config = dict(
    model='contrastive image-text model',
    dataset='regions of photos with short descriptions (Visual Genome)',
    train_examples=203450,
    image_size=64,
    crop_scale_min=0.5,
    horizontal_flip=True,
    translate=0.06,
    tokenizer='word',
    vocab_size=6471,
    loss='sigmoid',
    embed_dim=384,
    encoder_arch='convformer',
    encoder_norm='layernorm',
    encoder_norm_position='pre',
    encoder_activation='geglu',
    encoder_parallel_block=False,
    encoder_moe='expert_choice',
    encoder_drop_path=0.05,
    encoder_num_experts=8,
    encoder_moe_every=1,
    encoder_expert_mlp_ratio=0.5,
    encoder_experts_per_token=2,
    encoder_shared_expert=False,
    encoder_patch_size=[4, 4],
    encoder_conv_stem=False,
    encoder_depths=[2, 3, 3],
    encoder_widths=[80, 160, 320],
    encoder_kernel_size=5,
    text_encoder_causal=False,
    text_encoder_width=256,
    text_encoder_layers=6,
    text_encoder_norm='layernorm',
    text_encoder_norm_position='pre',
    text_encoder_activation='squared_relu',
    text_encoder_mlp_ratio=4,
    text_encoder_head_dim=64,
    text_encoder_fused_qkv=False,
    text_encoder_bias='qkv',
    text_encoder_qk_norm=True,
    text_encoder_parallel_block=False,
    text_encoder_inner_norm=False,
    text_encoder_moe='expert_choice',
    text_encoder_kv_group_size=2,
    text_encoder_num_experts=16,
    text_encoder_moe_every=2,
    text_encoder_expert_mlp_ratio=0.5,
    text_encoder_experts_per_token=1,
    text_encoder_shared_expert=False,
    text_encoder_positions='learned',
    residual_init='none',
    optimizer='muon',
    muon_scale='original',
    learning_rate=0.021,
    momentum=0.98,
    nesterov=True,
    orthogonalizer='polar_express',
    adamw_lr_other_params=0.0015,
    max_grad_norm=0.5,
    max_steps=4100,
    batch_size=128,
    epochs=2.6,
    lr_schedule='cosine',
    final_lr_fraction=0,
    warmup_steps=120,
    weight_decay=0.03,
    adamw_weight_decay_other_params=0.01,
)
Rows from block 4 of the image encoder of a small contrastive image-text model, named by matrix and row number. Rows with one number within an expert belong to one neuron, the router's apart. Each number is 128 + 32 x the weight over its row's rms, rounded and kept within 0 to 255. All counts start at 0. Numbers have three digits each.
Before each expert's rows are labels from the 100 images, of 14976, where the router gives the expert most weight on average: "top examples" is what is common among them; "place" is the part of the image that holds the peak. Only what is clearly more common there than usual is listed. The data: regions of photos with short descriptions (Visual Genome). In brackets: how many of the 100.
# router: router (encoder.blocks.4.mlp.router.weight, 8x160, trained with AdamW), inputs 0-159
# gate: expert gate (encoder.blocks.4.mlp.gate, 8x80x160), inputs 0-159
# up: expert up (encoder.blocks.4.mlp.up, 8x80x160), inputs 0-159
# down: expert down (encoder.blocks.4.mlp.down, 8x160x80, transposed), outputs 0-159

# expert 1
top examples: text has "sign" (50); text has "red" (34); text has "stop" (31)
place: centre (43)
router.1:120096149188175076214159121174154120052139100113112137086072102066124106170112152130113147155107110077115082126099178130073103119118167143124173130176094132077112171106166094106138116129131137158102129154117113091113167091153161128123138083102124108092144091185131090065170139122154174168145138080158107134079111181156101065158112199138129136116202155091109153113102092106093142120143091135117169111109096115124135150175101138122122075123163107120120117171135161155163125041159092
gate.0:178139094113129099099122179137133118169110094103083152150086081215153082146118121058194139081102168087095118147138113127176082091147079156166164112092195157086130129102171145161138081083165144113147105080091099109152127130135141118139146099199119144145183134101165098144152140101109125208150156136160107125100129075100117103100116149123179110160139152125107143143091162125143110097172074085139112111155098142168072179111108146177051164145159119146105169072149174155125099137118119
up.0:072130169161098142105108178099176147090134146184115135150124099110124171106131098163054111174095145147153144174131099078123123131057169122111151160122091112093133117114067153159136106129089130095087101135140094152162119144128069111095182131106149173119142152136097136101148123117159137153113138124111100099181136078136121138106160178138082098122112133096124120141157186179141121098098187132099139223096155109068205142124134098120169053144124145203081057138188110137117165105147171
down.0:158150169214133094120078117175076099105124141132117072104080182166130099128142153111151161143144089145147163130138146120160087141112128127130134106137181109119191141086120129157140100120063130114157125153127117198095157132103107153139111097148104065182142162132085156134101094121168122190140183133084071099152094149192135094056126161114120118117063123128125146211108133146167126193163123128056114141190136072113114149076156108151130117109159106103150098074075117132113100099174113
gate.1:145111094179141087113083158096138120131163120046116107132127141151165147113153147167107036120077206211129160127081122099178131167125142111110139147132106132176182176172107167075159155088106150114129120159119148142158070144187112113118098136157114131188138131116168166054124165110144137154139105120150096151151089076172115126111100063102053128115110102148163121115093157154144090151194115122165101156101116181161073122112156118086106122158053077135101133136125101132125143139137109
up.1:137115147156097082117131202119100083165086121113147150144147162122130096137151139082111108143154161092056119123048131162149127169131163133149190142134136130127132183170086140093179185078152107114130115125115128150165100128102178106105108102147131135097102108167132091108096101099158055131064181140122109188137127115166157155152165099097097134198172168126165141107121162122128108134196068112111035183151129158069067132144152089154126178132120169117118101083083085137115099117124141
down.1:138142143139155110151216142109140099130072153147111160124164121145097106168136159111174119136146191064050165106155087143034122104130116140069150113145040179088154089146101114139151072153131105140080117121153159122119128134107158109140166098101181126103113131075129088116151154159161153145060090116092131111162141124141126122127072143169198087104139164139101111131157122132161106160089166122091093112134119151202173130116162157174145106138041119164079078122132147158121132135160136

# expert 3
top examples: text has "sheep" (27); text has "elephant" (27)
place: centre (33); top centre (29)
router.3:085134132136126186130140108159200163154124205170161145114124089144127113081162144144165121135122073145104141124102120126145155136127124112120154137072095125167130164186081106194132122126192101167170137069100113210160069064099120101114054169128098168139126103120157114133117168136098105150116102188119089098104146127143052132075171127099111093134099175130123104117168123114147085098104142120098105118077160175134150127068145097195112128093157145179125110120144198082136129157078129
gate.0:141059187149090074115107118107085112092110098133157187150128118157077086109127117044143120103137177160122169137110135124190097181130096101137154141167099181088065110141120158127140097130111087097145180118196103097092133119140125125122154159194151119135098051171106131116082118099126084148132101115163154094150082108166165115149153126146140155135193173115116111185153112177139166078158061168222164096113149129143108149156137118145111123056111145094118126125162126105134150102128110
up.0:079174078128144154088137080148108138129150115128131119106132172150182152121098102132111097100124132094118067161154134120071135066089161126107103111094174100126131128094119156098100177096145134115110121157067107125138141151095097127129093098093107108081219206103181112114168130175169106136153083153110059187099175168148130172123137121146114092105157056129158090170147130142196113153132116161058109160177126167092089118164114159153140143144184063147177107097145154140123155154169136
down.0:031179078207126147136160139113177151114117159153151103082145106188135109155108196147116136101135132133131127136154131148141145071167118147079147152115146122193126114146059098127161083120180122177104094101119069099140112109172069129104123133155139154110089219149098195137099080157079105103128123170153117096135116161066106128114150095128046141148144118144141141114158083146108104169119094137148151087112169143102068101097189107166131130126119108134195103117095132128133173132100137
gate.1:137134115114149177110180120167139138110117123135131111154102102093129085089200155119204120113109084153112164131114118093080138127111119125145161045128071214161131108077070158117153107112113141119147104133101162091067125104113064148150122162105103096170127079124107116187137099099150140093080096170160097046155129152163131102130186095139128138157114129161159105175137171127146113095172161184217076125146124102176111115078110119109143133143142158151155106169126065169128139128081168
up.1:171122132132102170145050103112111126104191163046203181154155121062119143127172125084105170118124146173110078122088118084135111156157125164139125084120157097078110100130149091159108151086127117104128087146141096156198126120205149120156151141153166130107114121118125121130084162122191111200172146086127160154114196072108125144123086165091135130153183158101159116129141141134079104129123088075135115086094118101136162143174082106147096168091114154171116138168123128098079112070141101
down.1:097131129108077130136130131075143115118120144111145177183142122064173184155208138196089193130055078151117088145180145140134137097150147107169102071145078149135147150094155138141075114109178170087143107108124093148143125099067187113148181161172124099161157150127140201158124093119157130166173100116093162119104135127081096154159097101127054095191132145121125101108196103090143126147069113090122123199087131111098124104131087156115081126117125128148135167142123126109131118087135118

# expert 7
top examples: text has "brown" (29); text has "horse" (26)
place: bottom centre (37)
router.7:120109093116113134132066117136192105127163121135089073100105085119161123156137139125126186138109099184134098163150162141110130126141154138135105098153087135061117135126144077128160158108133180049129185138033142133096093163188124174115151152128165108145190168130084090091186129101154145103135149101110128144140166105173112064121102139191078084125145092127165144095177083154164162167215144126130125133104134148157154145155176152079136171138093126185107151170107139099183145101101133
gate.0:154129141113111117211122100091161128172112144107132124131061125119093184151155129134067100141127105120185107147137123111151133166161180154108141136184177109167094094079131142102102140141130126163128107162123120186143195213103123158150107117113082074157126161083132167111149079064115135067149112051172125118093113178119046093138092186107131109144177117088138139149145107161159144088165123146123105140149143137163097084155081092087072150125101120123098120154162124192076135139109170
up.0:197133116122121143081092162180099133066176097141109130073114099090202118156084149141091135092114135182089151133103168130155126151085116106138134099143138224196088125147092183130143165077111135105162151119126166066123107078150136105165117131127096163162118133161142099146137122116094110103094117099124108091114154122088148213126088162150161130066098148147166158118125129218094131119110140134143123194127095195082111135105124164070101157123113107110128147160122128095126170156088069
down.0:157111126133056163107115131093062117109148134172110145073147078118184047055145109122086133119178134133150154134088124180132192116126139112123130095136144140113132141144170116102163148147136113185149129068109082123047147212118158160131140161104107118146146142169107126105108137114161086075080125086124083143158154146140163170122141128130137150136154090121130159133133120128131078049091168123090078121143082112157119147138116194141133114116145080137100190091143116231174167122168142
gate.1:098123151161135135113078130138116145142060137046086148098191168149125139033130130155130196176161156158152138086118107097153142107141112124151125176143147185137085104140095127085126118130162149099083155111116162124086063092156125106132124109161135142106157067067115183101103158107098160174183127121188131114090147119163131143047166120111136128117130148098069106160145176227112138137096143114135122122166133092161126114144175117100077144138115099141149139084157198112122109091159087
up.1:136144132123151113094160171168077170115155073104150158131103036174101145156153107111161115100110086103129162099113130180115135101108192111169120134066114111114198143155183142158082094133139123108124128140095128176147157243183156167094155156110112104131136133125103135115153149119139106087114115058077137208102133109162126130123153126141089121161097152153098100166127111072110124134124183091137119117104145120103094102157065150173118142109074128067065119168093170182125127157147160
down.1:151125149122159109126156122107098142149163088210138127116156078147173170160102147119189114146081096122104074122126126108192142089096155112109133136143152127131089111106082153166125096120065055083121086118098083140106090122121179133169127117133124101095161136123114177097163107140129123112130129170129086095122172177130155150084107102145102113099112180129156121064180206119181133154106038125163134083160154189135127063141123112170147138157103063171163152204096116119163102148141096

# expert 2
top examples: text has "man" (37)
place: centre (45)
router.2:142118149090150157116140160153151208135145109112153110077153155149056182150127115067160161093099170127194122082134089080141143104101158148132134163115099144076114081180162088121164165181106138067106179092153140085178150101109082122105116139082091104182180173074121099186094164122164147140136159147113102080120114073117179113123105162167131114123138131153149113122170142166102147147095153073119104102079138124195107119084110058119140129114163170125130125158128064086135137165115132
gate.0:099139155082116127120140140125173151101086174148119104114143176088076136123160189100144168141093097097201121087103094150171126109119077115157123088117133087103167153142144116115105121113166196103161156073133175169150128086107135179106150093127094110217132160096173134187172143179142159110112140104141105077082080137165165144112134137132098111147116158121137102169159119133185088030128176136089080131071126125145102113092135052127126141097158138138127087179136145127113130110074186
up.0:113103140138122111123149113127143192120128122207147087122156143130054101161175178116130181132076109118188109137112124106147083134093100142143111111053137108124068162109200152092118137095084213131124119110126103198125148147112070150145171113132135072179140181135156141154155156100065097096151138130138093089141146101157176148150126122169134077167142100122145094117145148127150126061109140088099086127102133184135162131140137100089113125098171174210137095146115084109082063109151098
down.0:127167179101152129178118134119126113167134147148109085126109166110068111128149133132122123105116195123139097177054112130109138173149134178128157124092125101172117145126128171162151163156126163128088097103148185096081074124110103176185117164081098098138111119052089139165095111088137138206169174169158151123144163149080091148150092085156078149123132165163103084085132171085136118090116090053132107147130140144106150134125108135143146094214071151137095134159079088085097145176156092
gate.1:124131173125094117120133132197090151143154079149117100131064098141160167111113193110077137107151191122163112121158109080202127115070099145072112109174132162121084117068115130139115177101102082100137081099137151148125112173139094176132152199184059091110110139148229110152186129138102107112108129163188165118177056084058163125123158120120126120146112108110132142095141122113146126136145143154154143097085125139172132123158188103095139158112160097109159087138151105120117086163115152
up.1:099121108127123108103128095088199151129158089232123075213103120201133160109160145048064147070196144122135123136148092147149116145120118127072053126144155166113098155163147119124157088110133096060150117110135154149132091141127094099142171146167158137119131132159140109113131121176119084063132069182175172100153066104124162122115110086109124086134129141136141126067145153150137121155123122137095156159107164161186122135143160095156126162081153141097121119123123086066134138136127178
down.1:142163117072144144132143084107081100159128149124140148151147180106173076124143165103182128140096152102057129158075126152033184173093155160130125156097107113096133151072074155044129149133116098139124182173082139140135185156141119105118134091119053118141119137105145088109117184090107151122046117075052103171080124154179197122186178156151149110085148141132137138117146128190153144116124098090125118110114158103100109173149121134138145115169144131165160125116093122137126154129154136