A small contrastive image-text model, trained from scratch.
Training: muon at rate 0.021, 4100 steps, batches of 128.
Data: trained on regions of photos with short descriptions (Visual Genome), 2.6 epochs.
Rows from block 2 of the text encoder of a small contrastive image-text model, named by matrix and row number. Rows with one number belong to one neuron. Each number is 500 + 50 x the weight over its row's rms, rounded and kept within 0 to 999. All counts start at 0. Numbers have three digits each.
After each neuron's rows are labels from the 100 texts, of 14976, where the neuron reaches its highest value: "fires on" is the input token at the peak. Only what is clearly more common there than usual is listed. The data: regions of photos with short descriptions (Visual Genome). In brackets: how many of the 100.
# fc1: MLP up (text_encoder.blocks.2.mlp.fc1.weight, 1024x256), inputs 0-127
# fc2: MLP down (text_encoder.blocks.2.mlp.fc2.weight, 256x1024, transposed), outputs 0-127

fc1.531:479519557569551507462451463468481548518467484519483506517560503529444436494525472474567447537532499496387497529574497492534479546470577518552563531453504431447524618571500416450450497514492515537548424466496487509612408535502467435536374449428511483512442399496463549480458500493486474428546392510515538472497544538674423605472466509449511425564591471507503462533496491517506583474489
fc2.531:545490431511426486568546528459391511583554607489524481575451509582486527570460515488513461444521388513424461458494504464564514521451487492468495476560526505500518530430508539427504488433523592529548513516435579464498449569464512525490563578456531405462399501501351459534548429527491498513492530484514476533499518429495527573516398511488580547506491580564519446492491527451517458486551
fires on: "snow" (24); "skis" (14); "skiing" (13); "skier" (7)

fc1.582:638516550506438525462550463547516544513446554455534525468505435522510489482529566510514498490484509447491506535510434462491497448591570464501450468500624398522495411431538504512479538528505413479537549521513550479551469538463442451559435536458557343413495537438473572519540540524562465438469430459548434578529532453480494427530543536427541539521468455500398468443502534476572515497546
fc2.582:444510479517564579459507476432453481465542462496545530482469547535553419480497500461586474526500540509433527574585536550547528464589442540552597467413430550533510533485457532453473548528441500475389502563580455559524563460501518457450518496491544490467511436425585540512488448499511513494509467511425573527483474404458540502479434433384536436495555509424530476572560483519547508513471
fires on: "blue" (49)

fc1.572:587483492459523539573543523506536507592528509529406525399568464502452494459475503390444485543504448434513440491545443399470477531598581486512497500454544450440543506504501460482600504471515453501542464551490487506569545572415423467508533445490536413578553579529540514531565593509472511524444516511451488524457492450522512482572507453610511468481486389565362608470476477544552510511467
fc2.572:389516433533503505505591453429513529379565447445558544507542480558521482435489529492519471549465539491440502554531512585467553503515367643461571495492447521471523502441516533438510501540535508423506563573538541533469523545506465461453550493503468487410448516436489450451501449559500581482485508463493485496602524441496494514396462460511552477507508441448539582536508590543530455610458
fires on: "blue" (36)

fc1.368:508525508418501480636469523479565546436450433544488505522433539515441489543463428514570486490509541416451523430440470492497509526543518437524538533536504436562473538493477513551541572461466583535554396482497471499466498497472556429535550467479475549491463531552412475537482540537538439460437505462552550474528516508541581519434492540526456582467497542513540493458497468527515467495466
fc2.368:477480505578513538471559540464582535518541493454424438542560503460535582473465526581492471510453392500532547543497533446438534473535478565497525556488349505455467473460471495470521590549507466543486501464457417435469468624514428502512477505509481500572501496500512524480466562448500640499606528521492514445453415619575514535499431453448519489497537542368485540490396432473504546505537
fires on: "<end>" (46)

fc1.76:487525498458477528541450531491482472482510502467498506493476536457540496482575565494503520523521575537454567475525535555557498575510502508476409510501436457605520515497486532454451413494426465474532474564504365477516503461560504533473494450425493515455498460487457567400464454658442533446464490516514479424520454513642600402530531538469522456586472527591472508497482446459504384498457
fc2.76:522498501505593441450554547484427510520491475484514435459550532561533402430503478575477516577375580511499518472495571533485455543538551575459546441502492555577508452490492492513439505470490480503533512509468525458478403571498545455475451458501407393523481521438440533417521562627528510534494519558473492575568558498508550501464538548508407533466570465573511509563607475523426499513516
fires on: "blue" (33); "is" (14); "clear" (9)

fc1.411:430460451467533445509430551553470483500484420454499505435538529529500468458549503415565525518493522493486392513506434614587453563475561497511545561492476570458480471578465352527555533597562630522518488486534482484486432500446431543584488432491513456590447474428483560488458446542425424591498524533487483417591479530504449527466535432504570464554457406502507524493538503502622520435515
fc2.411:467595509490499496509531453441530547437497442417580576544495480492517514531523538476461423583446414482434493527502509480510567545606462536458553536500451387473493516453464463458536470540482447527487481564561517541388467512502520510410616502472582540497423492461433448555521557428460506436487596493465446473595487457540456497495392461431475406460552548393525530505520542510467452567485
fires on: "snow" (18); "covered" (10); "ski" (9); "tracks" (7)

fc1.141:585449482518460519429536493564441500553506472462567511531537617601466431498567468459474511487515450510424504534473433464511551580554584591501491412502472465488477524451473473493465549518486529482542447475484465470543507481474433478527489515497440516545500453411465568465515556585496425564539471486468519538513514586496509566474503587470463505521444475486444550497535585511532532449503
fc2.141:502544530531509550427487464446548615492598539533582539451554500411502512507516498530485498520497494443470372503577416514529512447473464561518481497395560474524446564486550518434491488352531415519449578543507523520500361529533544486491484521441411467529444519457556477446488508484573573464463500426538503541514552479375476544507477522527504512499481559393500485453458539532386520562621
fires on: "blue" (20); "color" (7); "is" (7)

fc1.163:479465496486440446510409478582421501564529491618523510516538495525555571496421549487442517549593522472417548586529478516471513392415539472466624562486479491479490458511415491463537513568452474608458506599476511522517525496417413502510476479460494531521461496492473472558524507579466382546479522573482570519477644570459463455531511619461464514528493495449493537525465514542443527470565
fc2.163:515499462505611605510470523389533497460462536457514559553447547448482568445583477490417504497414504472528518496492531435553559615448538538448468390531460491502583464513610468585473491529444522452510455383501461406380471494450382424535489514486499386518454507537436445444392488431505647472539486484444479541553474501507530550485521444395452472475558487580526495547457509582533503494346
fires on: "snow" (14); "skis" (10)

fc1.304:408549553399462404479556525458526573527560496449549396423517428531530479464526458527553533438544456486573409457516467393547500541465511501532526537524540501438490479469506425420494445463436486473530509572520496390553563441433469532483471446470537519488540524506508558528481504530489473538525449495577482522528523485557515498569583540495469544560501511554436444519502423572503460423570
fc2.304:516598497409455576624431481587429507430467450527463436569500514482566463535506452557529421518528577522425567452436517611538433433561431461402426508459406492518570492552490544460573568492518498411440497512547536522490436495452488575507520540505438411496498492467426591521478488526538533468506553507567434486583497499482502482413390503497591444491521489404518649408521455446474506597485
fires on: "<end>" (39); "green" (27); "monitor" (12)

fc1.436:506609511504461463558537505450507458532470516439545492447581504489604382496452452484510471444498400429545550488505405528479542523469453460512417509520480524502471408444484420509511541461466386550574465541612464430425535470537396426516448401517554549553531479556451447413471478495460502561505536454519471511481503423517483520463585475427484526535463543500556515417559456480484421519518
fc2.436:483549470452449500496546437530599433521500547484449437444562457476401511470468451582485422497457466483510532518566515584510465551586547513579496465523507480479493581542565491438530463538473430503454399477468474635545408426510587541510428540441534513511485525411473519533475494519502454525510548507521391558507493584450535504515478521587543530490557534400440544535562527506541613481574
fires on: "<end>" (44); "face" (7)

fc1.630:508469603459462495545484512462496573475522422500457534511432486507565590540555560407480524472456516481510439545631506564537529427470440428474581506469581550549473484552535567523490451500485540509527604472591511491476570492366554416432505493505466509470489569548441504421503475488470453529466478450475494544512394510440535482561557401471593509539504520453502409477437455470526492432494
fc2.630:478515534491476469539539441408527508582485570470531481432486424563483456551543511526513447417440438552483624444482541559512462561627528548491414576478564503425547591484432460452564477479480493514500476483411462482539512531566452582450560417434446613432537461440520467525400422449504436474479537566553509421443572562511432550474488453515396485485518472541479512429481514566469527553541
fires on: "snow" (27); "skis" (11); "skiing" (8)

fc1.420:531537534437480580508499552510538473526412502444541479532509443574434487438545567616538481480507539468507569451557599488526477525518588549519452595558428494554457483417487442522542533414494452500491522558500589471489583430505584508574492462508496459458519459611517451511533433397526481530516488508620468468526428528479508391588394464513467480583531595472527585582477514548557463598486
fc2.420:468543498508546386499499482501470549551544574490465401512501513477560442405437441402502467447464472398570436454531452480462473500488448526485488437554509566481496494445539454497546392493540539531512527515543532533574469487502481478459468620406556537517524489375507571522532522584453476523455533513406520482477635463444519494513530526507489463442452429578614463495433515453414452480541
fires on: "<end>" (91)

fc1.54:576509444486399486454584537527498452535531535599515449536445493513393578480442549459519492490489428434499519489494524502428497555527474513517499504479511436540399507541592595415503446537451458550489441263406585498531419552429535495480536549471427469602489507461411521487477490482494506528570579532485454548530503475445517523545583549448490412511491576484509532462528476563526479481478
fc2.54:562544592517528454612605560483505563474537528502452434450501512518520433477603521476535475491355504540380479474447473512577448490554527425444429523446547502527551551505480415564498572441506424606551375492487498530478431519536403467515403428555461475537540489500467550502505617595523567530425477533524489479560536514428496523422522373547479481455480518542441563491597468452445456500492
fires on: "blue" (39); "elephant" (14)

fc1.31:449486522454520517492498474445567580512491482422539530516559517527455518451468482462534540524533500524468494526540524481539375538412420409500612506510471481534458492563497464440481542522465569488520454530577448580528563501506451459485550557466490552432489490504500435591458401470520570516488567401556457527524515666494490412529512474512427466520404531464411395595423603573535562474531
fc2.31:485549521523514499579479554381476424503536515537524466493477460490537508521452542497546390485539589509553489531513468499551466462481439475574588472481465568552514403443535483497457547514538504578457545517495561540551501506489490574474448607525385556528585494499488517485477535451566541485468512549468468583449497505557536431558554486577448526516504510447516485553428513548520413468457
fires on: "snow" (21); "grass" (18)

fc1.518:476583514570456517522496533510517507453527534530504476532535498428566508500540475565508569453478443469458484513509479491450537573456534442459535550504489505439590452462521487500522495490510407500440384497505470522533480494489494564581500537513521588553624527495364402444579490403436565455570567466601613388473486534551549460456562379370391520521575473541482387531571368534444522437528
fc2.518:433428543431573563569456453466474525481463513390522439473582464510459521573537538434448459529426520615537495507561588476537528507606593499419391553420459493526390481496543568451523504539543477604523459517540509577525536460521476558388465535472413464458534467521533536438445527522510503488424542429425430587520610461520498458468473556532471450514361539537530485388489579500482466516536
fires on: "man" (33); "on" (9); "woman" (8)

fc1.618:437478458546535478475552438545521588584376511593517479514586528491474439458484486472444571488510487493454557507516372537519497446599513478482448552462468464546562517593537440508481472501396529554538435458356523485594442524441412508596525435510570497507526520485434523517445526467467453463571492471563444504629466391385530496500488379529487439504503509611474525547453506414539548536458
fc2.618:471483463545480570531520464535440477478433396525538533469454483548471492490494511545525464499473505491547585544545558491542575510591449482523427425520580551562525361489522469358495442514478518561465464526495486568533507494472521546481502627474496503463586457457541556501585453521556491439405501468429495512504484516473564493461493555416529437472488517448532558446511508491417503606533
fires on: "blue" (50); "<end>" (36)

fc1.191:469499438472461463521540574483521522482541525588555562547492516463476483498568490527487481448566485478514495471385534438542491430286525443510556486481522510479415522503546577357493523565450555563477518505467352535527568605472563504602483499617539435458580450547575480405511489480478525468515520501473513450484526563490499479502441475463493568405567463506449553403525490572568475404408
fc2.191:497507487508500439524490439436483513392527524574464534588556520531615503572534513447467447526497531451515387612585507532514502525456455540461488518593407474522488532557518531518506496473627552425479525548475500446572460499448412486505466469444569469453411436532516489487494557510478481463474457479548495563543504472572569569469527480490488487564476484495503523467650494517468487503518
fires on: "horse" (36)

fc1.314:491559533600445571525496495426493473534503479473458455516469506564486559454501501452548525512581453574494466472496464503507350491507365546446551567373535442478506539550531473484507547485567540594431408476590455521513558438493494482441555523448482468581525408585498455491447462485508543440555407461440488462447567493441531569510501504405392507505587557496494475444553537481573512400536
fc2.314:508551484487458484482425542524492547499516486489489528497505489494553519484426499529464462421520418537493437536499494451524572511460512533509528505460479478402582391481430534518576558484491431562485431494553502516457479481554582463554501492550584577460407469502477512525476465377394574505486515481540507397520511517594484481508435472568451532410579536506499460535464413404531457493475
fires on: "snow" (12); "white" (8)

fc1.67:423578445474454478479525495621490529542505457490550521490432444457505564586486531519550539506533474620527437469484467440549550502367510471568508536458462607511504468469592507599420423460572524458553383585460573537512531462474507423536473480509487465481548421548513509415523523546528554487479466411439451534514538500537559464447446473450469408507490481490456502493465527475511463476405
fc2.67:531454535566558508469458390398524496530434515537488491521540592479564508448548502510499509609436521510453579486502552538430468575538544486402500519542490447554549536452443483401507535439490550489456577500589461479484483556504492402497478513486426482495458512477432518557506470524461456419448531563495554409593545482471476484511515523537521413549499536440574459572466414494463434544527
fires on: "blue" (51); "shirt" (9)

fc1.437:442555563591501563550551548512445553547473473450584502427427477478477438521527509499629450510569515559534460510452512527472413500493548509473423469472506465563418428465515509538498534460458474505528508549535516553531494479472478634411557524463549521480474527511450482449489553499532607424561444492484542545493454436478477496564509483516465502479609485477543542541526504467530475540494
fc2.437:535462474433386432538466508472478571495540519529457464553621542426512523474545518473457509452471506526510492478401563461489543519420470391500497543488470560462572530483506522425467506541433561512551617415493513408442455518599457428564475523531469594521447501517440464452536476498508508537534598584492461491462509509566525491421455578446522590458421565495543431450481560566504411524455
fires on: "<end>" (49); "is" (7)

fc1.255:460555490578533501553615520412517455536444551478436509487542561573488562418568485545505521539552519477428573595490500459551489434561483510454413474590508452517494530480514462496547441612374481416510485582438543461462472546466529474481477542421464517552536501556492490501568506483500496533532483613532491516493410538440520430581414465551522558533506577548576440488474520539525498505449
fc2.255:487557492463551556493470509500448475572439504498478607532454525577475490585509505531550531464461500495398452503472501616474528579414530458430495509487559566498507486551511509586480467434610502547496505453542509520555557463576469520451480468586468503546494495483452560449487516496523523460476501500582470521512531494494505519436515575447424437530530460467460511548527577510376567487516
fires on: "man" (9); "air" (7)

fc1.679:442544499457470432547459489438505495463397483530464486539574549508538526566496534659478580552511566490507460376535561399563522541472521496560500438492469518584494480468434446514497498436530361467417413493466479542466549500424435499536474421541542449483481481545478468469540566476485470499475560541497471454504468504490487610514570519540432499422439448576477546496549479479553474593474
fc2.679:478472423468460484489500523510521461541524506521527484427479529489511511516494546530429438573567518534551379459650574509515462508494518490444496558477458490382412455552545460448501404559527517464493562553600508474531495516611547481553476601471530597421510499461442513452484485568464482576505415442475488522438481541470533460465532529539508449636475568490537533525559373509392551476477
fires on: "horse" (26); "chocolate" (11); "on" (11)